A small sound classifier, trained from scratch: 19500 steps.
Rows from block 9, named by matrix and row number. Rows with one number belong to one neuron. Each number is 500 + 25 x the weight over its row's rms, rounded and kept within 0 to 999. All counts start at 0. Numbers have three digits each. After the name is the row's rms in percent of the matrix's.
# gate: MLP gate (model.blocks.9.mlp.gate.weight, 512x192), inputs 0-47
# fc1: MLP up (model.blocks.9.mlp.fc1.weight, 512x192), inputs 0-47
# fc2: MLP down (model.blocks.9.mlp.fc2.weight, 192x512, transposed), outputs 0-47
gate.63 240:500500490500500500486500500498500591500499500500500500500500500500499500500500500503502501500500506500527500458500482499500500500500500500501500
fc1.63 192:499484500500500500499500500500500500500499500500497500501500499500496580500500500501501498500500500500500495500499501500500500496500500500500500
fc2.63 420:500500500501500500500500500500472500500500500500500500500500500500500500500500500500500500500500500500500500500500500500500500500500500500500500
gate.76 186:486501500501499500503500496500500503500499500570519500523500530492534500500500501426500505501441500607505600505500501503511500501500500399500499
fc1.76 170:555500500514503500499500500504500498527500500493501500500513499500439500500499438500500500500501505500501419500499500500502496500499499498501500
fc2.76 111:499499501501500500500500500500515500494500500499500500500500503487500500500500500499500500469702500500500605500500494500500500500497500500500499
gate.82 168:502500500500500500500438500499500500502499500501500507502500499500500501500499499500499500500500499500502500501491500500501500499500500500500500
fc1.82 118:432509501500499500554501500499506500500499503503500499497500503500501494500500501502500501499500494499537500500506669507510501499515500488497501
fc2.82 079:500500503508465485500496500499499492500499499517501498497528500493504500499498501505500500497500501501501505499500500490500501499500500501498509
gate.83 183:589499506548500590500499500580494500500499501500501501458500501500500505465502496500500499502500500500548498500499503408500500503500500500498475
fc1.83 181:510501494499509500500518503500500500496657500501499502500485499500502501501499510499500503510501499499511503500501500500442500497500500500501509
fc2.83 121:500500500492501500501500500500500498502499500489501501505500500499500497499500496500455496505500500500500500500502500500502508499499500499472499
gate.90 145:501500504500500497501492490501500459500500501501500468500497493496503500499500502499498500500498362499520499501497507502494496501500502496496500
fc1.90 175:500500500497500499500500499501500501497500501501500537500507503500502501500500502500498500500500499501500502500508500500501503495500500559499500
fc2.90 067:500493499500498500499501500499500496501499499499499455499499494500499499500453499500496498500500544500498500500499497498495502500500500358499502
gate.99 146:500500499498501498496500500500499501490502501500493499500495499500500499498500506609500499497496500503501501499500500498504513499502500504500503
fc1.99 153:500500500500503501498656503500499511501501500479500500499500501501500494500500500500503544484500506515500504500521406497501501500499500501500496
fc2.99 109:500506503501501500508499501501504506500501501500501523500500507502504500500581506500501500500500458501512499501500532500502500500468500500506500
gate.100 160:499497500500500500509500501500488499511499494500500536500495496498500500489553501491500500573500497498499500498530500500500505500449500499493500
fc1.100 191:499496496502500491500499475500498500500501500496501500500487497500500500493528509500510505500500500500501501500505500600500527500383501500487502
fc2.100 139:482500506523500495498500540500501500500499500491503499500500500527500501488500498500500499503501501500500505500500500479500496500500500500500500
gate.102 188:501500497500500500500500499495501500503499500500501499498500500499500498499500500507501500492484654505511500500497500501503483500498500500500499
fc1.102 160:499499500500500500499501493501502500501500500499501500500500499500500498500500500501501480500501500501500498500500500502500500500500501500500499
fc2.102 366:500500500500500500500500500500391500500502500500500500500500500500500499500500500500500500500500500500500500500500500500500500499500500500500500
gate.103 148:499500500500500500496502501490500551500499500496479348501509500500500499497496500499512498479501584500501498501501467502540500504503505510501500
fc1.103 217:500500500496500505500500499500500500500500501500500500500500501498499500500500499500500500500498500500410501500554500500500499504500500504500500
fc2.103 102:500500501500500498499500499500502472523500500500500500500501500500500499501501500500510500500500500508496500500248498500498503501501500492504500
gate.104 174:499500496500500507498500498499500500500499500499487500500500501543498500499500500501543500500498501556501500498495500502501480475500500500500500
fc1.104 147:499499500489500519508500500500500516500499503500500500500501499500521502497500495504501500500520500500495498500502524500500501493503500500500499
fc2.104 372:500500500500500500500500500500508500500500500501500500500403499500500500499500500500500500500500500500500500500500500500499500500500500500499500
gate.115 153:500500500500503500500498502500500504488500502501501500486500501498500499499499501500500791496500499498501498500490500501500500505500500503500496
fc1.115 101:500491500546495500410500500500500450500501497500530501500504433512501500497500501500500500497502501499502501468498500500500500499500496495500489
fc2.115 124:500499500500500500512505498498494496517500500503500499500486527499510500500502501499477215497499500462496490500501499499498518500499496502500500
gate.118 176:500500499492500500481365500500500500500487500498499498503501500504496500517498500501500499498500503502500500493498499500500499500500500513502500
fc1.118 160:503500500500502500498499500501497500500503482500498501501507495500499501500500499499500500500500500500499515501501498496484497499465499499500500
fc2.118 097:500500500496520502508501505500506566500500500462500512507501500499501500502500477499500501501497494500501497501500538501502482511492499502500499
gate.123 151:500500499501499543500499499497500518500499500499494499500500500500497500499500500500500500500499501510500500499461492501501498501499536500500394
fc1.123 120:501501500500510499499500507500500492498506499503500496428501503500500500501497503500500507500495505500499502499500495388500498501500450500500501
fc2.123 339:500500501500500500500498500500430500500511500489503500500565500500500500501500500500500500500500500500500500500500501490500500500500500500500500
gate.126 180:500500500500500500500502501498501540500501500569501500500499500498504496500499501498499623500500499496514642500500502500500497511501499500499500
fc1.126 137:504498497513500500500496500505498489522500499496503500500505500500500502499500499500504500496512518500467498498498498501500501497497500390500498
fc2.126 102:500459501501499499500531500500501490500500500501501500500500500473506513501504500499499427479498500493497500499499497498496563500500486503500499
gate.139 041:547500534483500605503503500502499524493499451484499499498499501492487497497500512494499437517498461501441501499501517498482500502501502496500498
fc1.139 275:499500500499500446500531500500501501500503499500500500500496500500501499499500500500502500500500500500500500500500500500500500500504500498490500
fc2.139 204:499500501501500498500499500500500460500500500501500489500500500503501500500500504501501500500500500503529505499361494500500522500501500500501501
gate.141 094:500501500489501507486500501501499502499506500503496496494501492507387498570490477508501501500497508500474500497500490499501500500500492502501496
fc1.141 085:498497500499500499504500502491500500501500499500502500501502499499492515499498506501462503496562499498499500500520505500498506500506467404514500
fc2.141 156:500496500500500500500500500500511499507500500499500500500341500500500500500500499501499499499500501500500500499501495503500500500500500496500499
gate.149 183:500499500500498487500500501501500563458542499500496500501500500500495500497500503500498500501500501500499494493499500499500497500500500500500500
fc1.149 226:495500500499500500502500496443501500500496500500500501501503501500502500500500500487541500499501500501500500500500475500500500500499500559501501
fc2.149 188:500500500500500500502500501500500524500500500500500500500361505500500500500500500511499499500500500500500501500500500498500500500500500513500500
gate.150 154:500499500500500500502500500500499500500502500500500500500500498500499500499500501500503498490500577499503500500501500500501500491500500500501499
fc1.150 104:533500499500584500499500501515500501500507503500501524500498522497499498503500495509500495500499499501500500500500500503499500500500500499500510
fc2.150 313:500500500500500500501500500501391500500500500500500500500603500500500500500532500500500500500500498500500500500500500554500500500500500500525500
gate.160 271:504500498480508498500500501500500500491502501501428500501501516499500491499498500505528500495500500521500500500500500499500500500500500505499500
fc1.160 212:560501498502498499500499500500499498507591443500565500500516499500493499500500498499500500500498512500501501500499498500503500500500500493500500
fc2.160 119:478509500500500499487575500497504500500500500510404500500500508493500499501500499500532502501350488500499500500488527500507497502500500500500488
gate.176 160:504501500501502499500500499501500501498507500500500499500500500613499499503500500500500500500500558509507503500500328500500499501499500501500503
fc1.176 241:500500497500501498500498500500701500504500500500500500500500500500500500499499499500533499500499500499500499500500500500501499500504500500501497
fc2.176 128:449508500500500500500500500500501500499501504500500500500500501500500500501500472494500500504500497500501501502497502501501500500482500434500499
gate.177 162:499501500500500500500500500500473525500499501574500500500500501500552500500500501500498502500500499500500525500500500500501500500500499502500502
fc1.177 266:500500502500500500501499511503500500460500500500500500334496500570407502500500499508500500500499500292500429393500500500500500500499500500500500
fc2.177 151:500501501500500500500500529500500500500500500500500500391500490500500500500500500500500503500544500500503626407500500496500501500498500500498500
gate.180 236:500494501505498501501500500518505485500500497505500500501500498500501500500500499500500502500499500500490499500500500500500500500454500500387499
fc1.180 209:467500501500500499503500501500500500501500499500500500500500494500507500500500532478500500501499500399500500500500500445500500500500500500500500
fc2.180 120:500500500502497496500500499500500506500500502502499577500500500502499499502500555500520500500499499499474498529501544523498500503498500500501500
gate.184 218:486500500523500499500498501502500501500500499505500500500500500507501501497500501482500499492500595500506499500501490499501503502481500498494500
fc1.184 261:511500500502500500483500501500500533499502498498498338500500500505498502500500500492500507500500501500505499499499491500351494504490500500500498
fc2.184 156:500500521499500500520500500500500592512500500500500500500500500500511500500500500500501500501502500500512501500500500502500500500501500500500500
gate.185 182:498500500495500500499498499496500506524499500500500499500501503502500500500500499500500500499688501500501504494499500496500500500500500500500499
fc1.185 134:502500500500504500500500502497500501500501500501503501499494501496500501501500494498497501500529405500500500500585500496500500500499501499500503
fc2.185 414:499500500500500500500500500500500500500500500500500500500516500500500500491500500500500500500500500500500500500500500500500500500500500501512500
gate.187 225:501500497497499504500462500500488500500500515500500500488500500500500500500500499500500500499500500500500500500516499500499501501567502500591503
fc1.187 174:500500499500502499408500500500500500500500516500500498500500497500500499500500501519500500445500500500500500500500273500500500549500500500500503
fc2.187 107:500500500500498500500530500608499500499499431500500500479499500499500500500496499499487500500499602488504500500502501498498500551464500500500500
gate.193 209:399518545515500500500500500500500500500500499500500506513500492500501503500499501506435499500504500500501500500500500525620548503501398500500502
fc1.193 232:500524562504500499500500501538501500500500501526504500500497500517501500500500495507500500556503500500500500500500500500500500500501343485500501
fc2.193 236:521500426523500500509500500500498500580500503583500502500479500520500501500502499500497501484500500500501500500506500500538534500500385500534500
gate.195 133:497500500484499500499500502489500504502489500501499500498495500484497501500500500500500502496498500480503494500507500499503500500504500478500500
fc1.195 126:500498497412500497500502502499502498529500500498500499498502493501527499500500500497501499498502519503500499500506493500505502500500502515503501
fc2.195 103:500504498500502501499488479500496500505500500500500502501460500500501498495523500500500500500500500519485498501454500513499533500500500498500497
gate.198 154:501500501499500499500500500500500509500501501500500500499498500500500498502500502498492500500498497499529500500500501504500499499499503499498499
fc1.198 205:500500501500500500497501500500500500500500481501486501502500376500500500502500501500500501500500500500500500500500500507528501493500498624500500
fc2.198 119:500497499500499499500409500500500500501500665499505500500497599501500498500499502501501497445501497500484497500494500500499505500500499499499500
gate.201 257:500500500500501501497512500500500500453501500500500500500500500503500387500500500500500500500498500502509501500494454499500501500500500500500500
fc1.201 194:500499500503500499500491499451686500500501501589500500500500500500507500500456500499500500499500500497500500500499500500500500500499501497553500
fc2.201 128:494500501501500500500500504500500500500500501501499500501500497497497378500500438494500500500503500500500495500500499500500500500498504406484499
gate.207 174:500479500501499500500496504501535480501500476490499500499500500497501497501500497495505498508493501493492488499500500499500461500350510499501499
fc1.207 141:496508500512500521516476507500506495543488500466499565500500497468505522498500500479507498500500486499489475499535501500502500504501506498511500
fc2.207 100:500500501500500500667500501500496500500498500500502503500501499528506504498500529500481500500500500490484498500500542500512542500457500500501501
gate.208 192:615500500506500502500499500501500499500526499500499500500499500555500500500497500501547500500480521501501500501500296501517500524500500504500500
fc1.208 235:501501500455500498500488515501500500500500489452498499500500503500498490501500481500505499500499501500500499494500500500506497500500500496502500
fc2.208 130:500519500499500500494500500500500499497500500565499501500500504500470501502500500499523501508490498501500501501469501503500500500500499501500500
gate.209 134:498498502508500500497500500411507500500492500504500500500512500486495493500501500499499498366499500470513500499500500501500499505501500493494500
fc1.209 179:499500500500500500500501500500500500500498498503500500527500500500502499499500500500500498500500500500500504509504502518500500502500500495499498
fc2.209 080:501501498502500499500501500499500497495498500500500555500499500501500500500500500503501503500501469500500435500500500498500500500500500466631500
gate.215 203:494500500502499500500500500499500604500492500500500500501500500503501498500500499500501499484500515503499499498501499501501500502499500500500499
fc1.215 239:500500500500500500502451500500500437500498501501496500500500501499496500501500500500500500500497500500418501500499500501499499500501500503500500
fc2.215 139:499500500500500500474500500500498395500500500500500500497503498501500500500501503500500500500500500501498494500400491500500502500500500494507500
gate.217 167:522418500500500499345500471532500500500498499500500498500500501500498499499500499500500497499500555630500500500498498500500496500497500500499498
fc1.217 244:512500501502500500502500500500501500500500500500501504500500500500503500500500498500500500511500499500500500502500538500500438500500506454500494
fc2.217 219:500501500512500500498500500499495492500490500500500500500240499502500500498500500505498500500500535500500500500498499500500519500500502500497504
gate.220 190:500500500489491500485501496500500500500526388498500496500504500500464500500499501497521500499491504500500500500499493500500501522501500500500568
fc1.220 198:500500501500500500500500499375653500502500500499503500500500495500500502500504500500500500500500500500500500500500500500500500500501500500554500
fc2.220 116:500499500503499500500500501532498499482501529494501500500500500501500482494500506470501501449499500501500500499499500501500500500500500499502500
gate.227 139:499502500500500500524500500615500501500497499500501610499500500500500499500500500499499500501500497500491500500500512499470500500500500500501502
fc1.227 232:500500502500500475501500500500501502500544498485500500500499501500500500500501518500500500500500500503500500500500500501501500499500493499497531
fc2.227 119:486499511502500500545503500499381500499500498480445499500502499500502549495500500500501500500500501500500497500500524500498500503500503508501511
gate.236 152:525501500496500498500499502499494597502501500500496500499501501500494500497500500499508505499465503501501527500500488451508448500500529500500515
fc1.236 148:500529578504362501500456500500496500499500489500500500500500500501502499496547500500500500501499501500500503500497499561500499500499500500500491
fc2.236 313:500500500499500500500500500500499500503505500478502500500686505500500500500500500500501500501500500500500500500500500515500500500500500499529501
gate.253 182:498492499500463500500498500497500500506500499500501499500500500500500501482500500500500500498501500499558500499497500500500500516500500490499359
fc1.253 133:499499499499431499438500499500500500499499500499498499500507500500501499500500500501500500499504505499500500499491499631500632500500500501500500
fc2.253 138:500500499500500500500500500500500499508500502500500500500499502500500500499500500500498453500501500500499500500501476500499501499500500497403500
gate.259 154:495500500501500500487500500532500500500497500499491499500502497503499476501499500518504502499497535500500499480491499500629501499500417500502500
fc1.259 165:500507500502500461506500500494500500503500500499507500500500500493499501495500500500489499500506500500561500500496511500500498500500500499500500
fc2.259 180:500499504501500498500500500500396500500501500499505500500385501501502496500486500477500501499500500501500500500500499500502500497500500500500500
gate.269 188:487428500500500314511468500487500501544500499500498432500501500497497643485500500503500499477500500500569500499497500500504500500500500500500499
fc1.269 139:501501500500501501507500499503500499500510500501507522501499500500554499501549500499500499503500492501498501505504500500498510500500499500500501
fc2.269 196:499500500500500500500500500500500500491500499500499500500602500500500515500550500500502500501500500499500494500500511500502500501500500500601500
gate.271 169:500500499514502500378500500498500500503501506500500500499503500500500492544500501500500500464500500502500500500502316500501500603500500501500502
fc1.271 147:498500500500500500501582500500511500500500493612500500501443588500502501503502543500500499500499500500500502500494500500500500498355500501473502
fc2.271 110:503499500500500500457498498500503501527502507500501500500500596500507500501500501496500502494500488500497500500500454501499500499503501500495502
gate.274 248:499500500497399500500500499497500501500516445514556498500500500500500500500500500497500500500498501500500498497500500500500504501500493500500529
fc1.274 168:500501500501500500498497500500453501499500500501484500498500502510500500502500499500499500457500500500497501500500500499494500499500500500500500
fc2.274 119:500501499476501500500508500478500500514499239508483500500501499500500530554500500500476500532505500499500500500500485500498500500503501503498500
gate.275 170:500500488500497505500496497500501500500500500499491500500500500500500500500500500500500500500500504500500500500497493504500437500500569501500361
fc1.275 171:500503503507512500500498504500500499499501500502505499494499501500501499508499502500500500532477500500500500500499496500502454500500500501500500
fc2.275 406:500500500500500500500500500500500500499508500499502500500677500500500500501500500500501501500501500500500500500500500500504500500500500500500500
gate.279 283:500500500497500490500499500500501533500500500501500502490519500498492500500506500499503524502499542497591501501500500500500497501501502500463508
fc1.279 242:500500499499500500500500500499500500500500500500499500500492500500500502500500500700500407500500500500500500500497500500500500499500500499500500
fc2.279 126:500500501500500500499498500500500501508500500500500500500500500513500500504417499500500499500500501500559553500500500500499532499500500560483500
gate.280 146:499500497499500500491501506496500501500499497499499496500500493519498480494501501503500498499500627500501481495500497485502500499500452500500500
fc1.280 186:500500500500500607499556500501500515500478500500500500500500499501500500495500500500551500500500500500500500500501489500500500500500500512500318
fc2.280 118:500500500623500500517500500504500505500499500500499500500501500500501500507498499501500500503507347501506500500554501486501446501502500501501501
gate.286 245:693500495500501500500500499516499500447500500519439500495500533500501500498499501499557497500499500576500497523500491589500500502500500512500500
fc1.286 255:500501495492500498500499496500500499502500471500500501500502500500499489500500494500500501500500500500503501500500500500507499505500500460500500
fc2.286 118:427500500497500500498633500457500426500500500500499500500500606500499500501501500500539501503438500503503499493500501501559501514500500500503500
gate.291 258:500501500502496501528399500495496502500499580500500500500482501486512501498500498499501499500500485494505494501505511499497500503499501483487499
fc1.291 203:501501500497489500500500485500500500479531563500500500498500514501496500501500475501500500500497500501530498499499467500499495500500500421500501
fc2.291 143:500500500492501500500571500439496460500500345500499499499500478500500501500499486500500500500500500500500500500494500499499498500500500501500515
gate.309 219:499500500467503500500492578500500501500501502499499498495500502491500500500502501502500500500500500500500500500500500491500499501485500500518499
fc1.309 215:434501504501500618500500500500500500424500501500500500496500506500492500500500501502500482500386499501498500500499500500501500499500501502500500
fc2.309 111:560501487500499499508500542509498500503500526507500504498501501499508500503499500499505501500431497500503463501501501500495494502512501500500501
gate.316 256:500442500500497490500482500500500393500501500531501500505529500500499500501414499500500500500498500501500499500500500511500530499501499500500501
fc1.316 165:500500500501500500512500511500500500500500499500500507500500500332500500500500500458500493512500458500500500513511500500501500500500500466500500
fc2.316 093:500501501522500500500507500500500501502500501516499499499492500500511498502500538500551501498500496546500501432500500500500500659508500502498500
gate.317 161:500500499500500500499500500493500500504492501499499500500501502500495500502498500500501499496500500500500481500502499500503499501501501540500500
fc1.317 138:608500501500501500501500500519502500496509477501500508503499496500500501500500502500499497508499498498499501500500502494428499500497498500500500
fc2.317 104:500500499499499500501501502499502549500500500498499500501500500500501502499500500500500500502498500490500500501509525501503496501498499512499496
gate.319 161:500500500522505500473500500497506500519504544502500500500499498500500500501500502501499500481499500500500499516501334500500499555500500500495500
fc1.319 168:499468500532500501500662500500507500500501500537500500501500515500500500504500502501500499500500524500500501500501500500500501476422500502500500
fc2.319 138:501500500499500500498487500500500501501500503499500501500501585500500500562500500499502500500500444500500500500500417501499500500500500499500500
gate.323 150:500501501491500499498495500493499503500500500500499498500500501501495498500505500500500500498744504500507500500484499499500499500500500500494500
fc1.323 113:492500507502497496500500500507495498494500500500511499504513490510502500499500500502500497500466500418500510500500500500499511498500498504500498
fc2.323 228:500500501499500500483500500500500500500500500500500500500499501500499500500500497500506500500501500506500500499500500500500499500500500498500500
gate.325 149:499500500611497501500503499498500500499467500499500499579500496781500500500497500501500500499565501500500498500455500509501500501500501499500499
fc1.325 181:500511511500500542500498504500254503500500496500500500500500500500500499499500500501500502500500500500500500500500502500501500499572491499516500
fc2.325 125:515500500673500500499500488500500500499312500500498500500500497626517500500500500500500500498501500500498500500500500500503500500500498499500500
gate.327 196:500498500501500500500512500500500490502500500504501497505500457499500500500500501500500500492496500497477498500500501500500501500656500490500486
fc1.327 147:500500499500499500519499500500501500523499500503502517406499497479500508499500500494500500500500484500500499500557531501502500499500500499481499
fc2.327 108:500501501506500500501500500500500531500500500501500499480500500500504500500502499501501502470501500502499500490500485516501500500560499530507500
gate.328 171:497500501498505518500500499501500501500532500322501500499498500500536499500586503500500515501482500500500501500505500497500500501498500500498501
fc1.328 167:501500501500501500442500352496495504489500508500500485500472501507500505500567499514500500497504502500512500496487499486501499500497500501485500
fc2.328 152:500500500500500500500515379500500473500500500513500500500506500408500500516500517500500500499498500497500500448500512500499500590500500500499500
gate.334 156:500500500499501500500531500499503495477500500496500500500501498499500503500500500500500500500497499497500476501500500496489500501583500501600499
fc1.334 237:500500431500498503500499493500499499502494500501501529474502500501500501500499499500500500500499500546500505337500500510500500497499500500500501
fc2.334 138:500500499500500500500500500500501500500499500500496500500500500500482500572501500500500500326494500500500500442486474501503500500555499500503500
gate.338 226:500500500498500500500501427500500500500500511499498500531504501492533500501467500500498499500502500649500639507499500502500500500501496500499500
fc1.338 213:503500500501500500500498500500501500500500500491467500500500500500491485499500454500500500502500502500500500500500500500500473500497500499500497
fc2.338 113:497501504507499500500500557500500500491501500501500499499499500501501524500480500500500503499576500630564624491503499500500500500501501500500500
gate.345 185:501533500500502500488500505500501500601500500500476500500500499496462437501500500501500501500497500513500491500498490500500468524500500499507500
fc1.345 149:500499499498500503500500503503497498503500502498498501499500500493500501658500497501472502500449456498477500502501486500504501544500500501502492
fc2.345 182:501500500500500500499500500500500500500500500500500500500501500500496500501501499502500500500502500500501472500499500500501500500500500479508500
gate.346 298:500500500500500500527500502501500500499500500500598500487500501500500500500481500508500492500500500500501525500503500500500500500500499500500498
fc1.346 204:500500502500500501500500500498500511494436500500500500500497501500500500499500500543496497500500498501506499501499500500500500503500500516499500
fc2.346 111:500505500501499500517500500499501519500451501501488500499500506501499501501500500500500500499503500500501501500504506500493498500500505500500500
gate.348 207:500499498497500500499500500502500500500500500500500463500500498579500498498500486509500500500500516500452496500518500500500500500501501500500500
fc1.348 165:500500505500500500502486500499500500500500501500499500500378501500500500501500500500500499581500500497500500500499576500500389500500500483501500
fc2.348 157:500500500513500500499500495500501498500500501500501500500500500500500500517500500500500500500497601498498500500500500502472530500500500499498499
gate.353 151:499499502500501500501489500500502496502500490494509499499499493499501500498502500500500496500499500499494498506501508500494500499501501500499499
fc1.353 170:500501500500500500423500500500495500496509500501498314500501501501496498500500501503500500500500567500500501499491486499501499501500500502500503
fc2.353 077:500498479500352499500500500502505494499500563500501503530500499500493497500500506498500500499491500488471500500500501500500497500499500497497500
gate.355 249:494500506506501500502477503518524500500500500473484500516487499500500499500500500499500500501500495500506415500500500501500499500500500528500500
fc1.355 164:500500499501500502496499499511500500544255500498498499500500500501501500464499500500529500500500503503497497499500500501499501504500507501501499
fc2.355 135:501501500526500500501502469500495528501383500499498500500500500500499500500502501498501500500500502501500493501512500500505500501502500499501501
gate.357 224:499642503573500499500509514504500499500495448499500500500495502500500499500498501501497502499500500498502499500500497500501500500500453480500486
fc1.357 180:497500523500500500500492497500500500500500500500500466530500501503500500500500483559501500500500512500497500499500500500500500500500453504500504
fc2.357 187:559580500500500500509500499452499500500500500500500501492463499544500507500499500495499501500499500499518499500500502502516523500501500499498499
gate.363 214:500500500506501500500457512500502500501500501500498500500500499499499519500500498429499500500522500499498500500500500504504499500500500500500500
fc1.363 253:501500494502501500482500499500500500500500500485501500500527500500500500500500499499499499425500687500500500500497479500499500500499500500496501
fc2.363 095:500500499498500539500500500500500500500514500499500501500500500500500503508502500500538500500501499504510500500500500500499500534501500496503500
gate.367 178:500506500500499502502500498500497500448499501489495504500499518499501505500499508498500501500500498501500500502500502501500503500501500519688502
fc1.367 146:499500499500500500490499488499493499501500500500514496487500611499500499500498500500497499500500499500500500501500503772552500500500500500502500
fc2.367 121:500500500502498497500500414500500549494500503500496505500500406500504499500499500500503541499500502463498498502496502492492469500500501499498501
gate.371 188:500500501508500499499505500500500500500500498497488500492504500494498499500505500444500514499498669500594500500500500500503477501500500491497500
fc1.371 212:500500500499500500503500497500505500500501500500509500500500500500500494501500514513500498500500500560497500500499502500500501500499500502500500
fc2.371 126:500503502499501500500499500494500501500535500500500496500448509528500500500432500500499500500500513501523521500497512500501500500500500638434500
gate.379 132:498507502466499501500500500500500500499499500500499478498500498500500498495500552500500500500496500497500494500500500500501500500498501498500497
fc1.379 096:500500523500501499500500501503499501500482500494502501508496499498499500499501500404501500500500495499500500502499500501500503507498500499500501
fc2.379 112:489500500500500500500500500543500500500500499500500500500500500500500499500619445505501500499500401500500497500500499505500500500500497500535500
gate.385 187:500503500500499500500476500518435500500499500368499500503501500500500499498500500500500501500498501500500499501500500500502500500500500500500500
fc1.385 247:500500500501500500516500500419500500500500500500500533500499470500500571500501500499500500500525452500499499500500654500502501498500500500500500
fc2.385 167:500499503512500501499486500628500501501500500500500499500497498500500413500500491500496500500502500504493502499500365500500504480502500500500500
gate.388 202:500533481500499500496500500498500546500500500500500498500500500542496500500499500505500501500500508501511500499500487501500500505498500500501500
fc1.388 185:501500500500501500499500499500500499500577500501500499497500500500501499501500499500501500501345502500500501511511500491505497503498500500500501
fc2.388 276:500500500496500500501500500499497500499509500500500500500616500500500501500501500500501500502494500500500501500500501500500500500500501500551500
gate.390 208:501501500505500501500499500500500499501499494500500547500500500500493500500499499477499500500497500500590500500455499502501495500499503500500500
fc1.390 157:500498500502501499500500502500500499500501498478499501500500500500499506500501500500500500500500525501500500502495452501501500501489500527500500
fc2.390 136:500504500497506505500502499502499501499500500499500501501499500537500506502500502500506500504500501500500496510489510563503498533500500511557500
gate.393 102:499495501500502503501500500500508500500503500499500501505498500500502502500500505528498498500499499500500499500502500500501500500497495562480503
fc1.393 179:500501500499500501501500499501500501428500500498499501500499501500529504500584500500501499500499500494507503445499541500500500500501500500501500
fc2.393 103:499499500502500499501501500500504499421499463500499500500500383501500496500501500501499504500500500500500501489500565499518500657500500500500500
gate.405 192:500500500514500504500500501500500499501497500500500500499500485500501500501512500500500500500676448500499497500500500512504503500500486500500500
fc1.405 235:500501500500498500500507502500500500500500500500499510500500500500500500504500500500499500503500500499498497500512500500501500500477501500477505
fc2.405 108:503500420500499499500500500505499492503500500516501499500500498500500497500459499500481499500499501499487501500560500499499506500500500482498500
gate.407 139:616500418500496500489500500500500500499500514500500499500504500500499498500500500500588500498500502500500500499495488500500500496500652500500501
fc1.407 205:500540500500500500500497500500378500500501499497500500500500500500501500500500500495500500500499500500527503500501499499500501501499500500500500
fc2.407 163:621500497500500500502501500499500500514500500500500500500498499500498500500500503499447502499500500500500500500500505500546500501500498500499499
gate.410 194:500500501504499500503453537503500499499501499501501502503500501500536502501434330454500355500496500499502501499509504500500487500500500500503500
fc1.410 195:500500499503496500500500499502500492503491459467503500500500396500500498500500500500501508500499501497485500503513500509500500500500500362500490
fc2.410 116:504500510500501499500495500493500495499485501500500500500500500503500524499500529500500616501500482501473499501499500501500510500499500500500500
gate.419 273:406499501501462558502500472500501499508499500500499500501496500500505466498500499498607499500500500500500502540536514502500500500500500500502499
fc1.419 284:501501462501608554501493505500500499500500500500500524499500501500500557498500500500427500510500500500500500500500500500461500500490500527533499
fc2.419 163:479500515500628505479480433500500500499500459500499500501500501500500464500501500501466500500501500500500500501500499500500501500484500500570467
gate.422 269:499498499499498478500536500499501500501497500500500500504500498500504512505500512500505500500533500500496503500501500500500502498550500500457591
fc1.422 135:369497573504492500500500500500500500501498500499500500502489498328500500500500499443537500500501499500495500503499501502499500502500501423500500
fc2.422 161:500499500512495393500503572521504500500500505500505500499501500500500548500500500499588500501500500500456509463500500500499499500500499500500503
gate.431 164:500500502478506500533512500500500507500500501498500507500496500494501505500503510499500499500496498494491461508488500496503503500536498503499500
fc1.431 163:499500553497498467498501534499505501500500499500499473511500500500399499500500502501498500503502499394502498692500500500498495504502500499500501
fc2.431 118:500500517500500499500364500500500468500499500500503500504500500500506500490499519500500500750500500501509501515500511499499500500423501500497500
gate.438 139:498499585506500501530500500499502502503467497500500565500496498496501509499500500499507499500500490500456500500503510522500501500500502498500500
fc1.438 138:500417502500499489500540463499499501505500519504500500530498489495500500500502510500500500499500500500500500569500500500506499502531499496460499
fc2.438 084:500499459499473501509505527534500497500501511500500500481498508500507539499496498484500500495552504501411531473501500500500506501502500496494499
gate.441 256:500500501500501497382500501499502500610512501504501500506500356500500500494500500500499500500501496504505393510500467500501500512500495500500504
fc1.441 167:500504500500500500494500479499487500500497500500500500499500500500486480500500495498500521452500500500500499500500499501516500598500501500500494
fc2.441 102:499503499501501500595604501520500500438499493496499500500500320500500509422500500498485500501500500503500500499500532499508497598475500501501498
gate.443 176:500711500493500498499500500500500503500503500482500500500497502500511500500500501500478500524500500500514500499498500500498537500500500518500502
fc1.443 206:500499499501498498500500500500500499644500501500502499497503445500501500500500500359500500499500503499507523499500500489501500500500500498500512
fc2.443 110:535500489502500500505500500467497499623500501520501499500497584499499501499500502499495501500500500497499500500499500500532518500501272500500500
gate.444 162:499500500494500492500501497491503521501551500496489497501500499502499500535499499502500500500490526503500496499499499499500412499499500505504504
fc1.444 181:517497493503500500501502499500500499482522500503501500499499501500500501505509501500505501588496500500443509500499497501498497500500503502496493
fc2.444 390:500500500500500500493500500500500500500500500500500500500619500500500500500500500500501500500500500500499500500500493500500500500500500500589500
gate.452 234:497500500506506536500500499500299502500499500500500500500500500500501502499500488500500500499544500500498502500500500498500510500500500500502433
fc1.452 151:500501499500503500500500500501500500506500500500500503443499500355500500500500493500465500500499500500494500500500500492499500500501500500500500
fc2.452 128:441499516406501570502500514500499500499700500500500500502500508499500554498505501500500501501500500501501500499491512501499500501500500512505465
gate.454 131:501500501500500502500495500499500500504488501500500500504502500500484500500500500499500500500500500500569499500500500500502500500500501499500499
fc1.454 091:500513500498500501500500497499500500513496512495502497499500500326502491500499500499501499498501501501505490500505500506534502500510500491499500
fc2.454 077:500497500502483497500497497499500499500499500501503499499503501507500423500497501502500500497502500500500500500500499487491501497501499501491510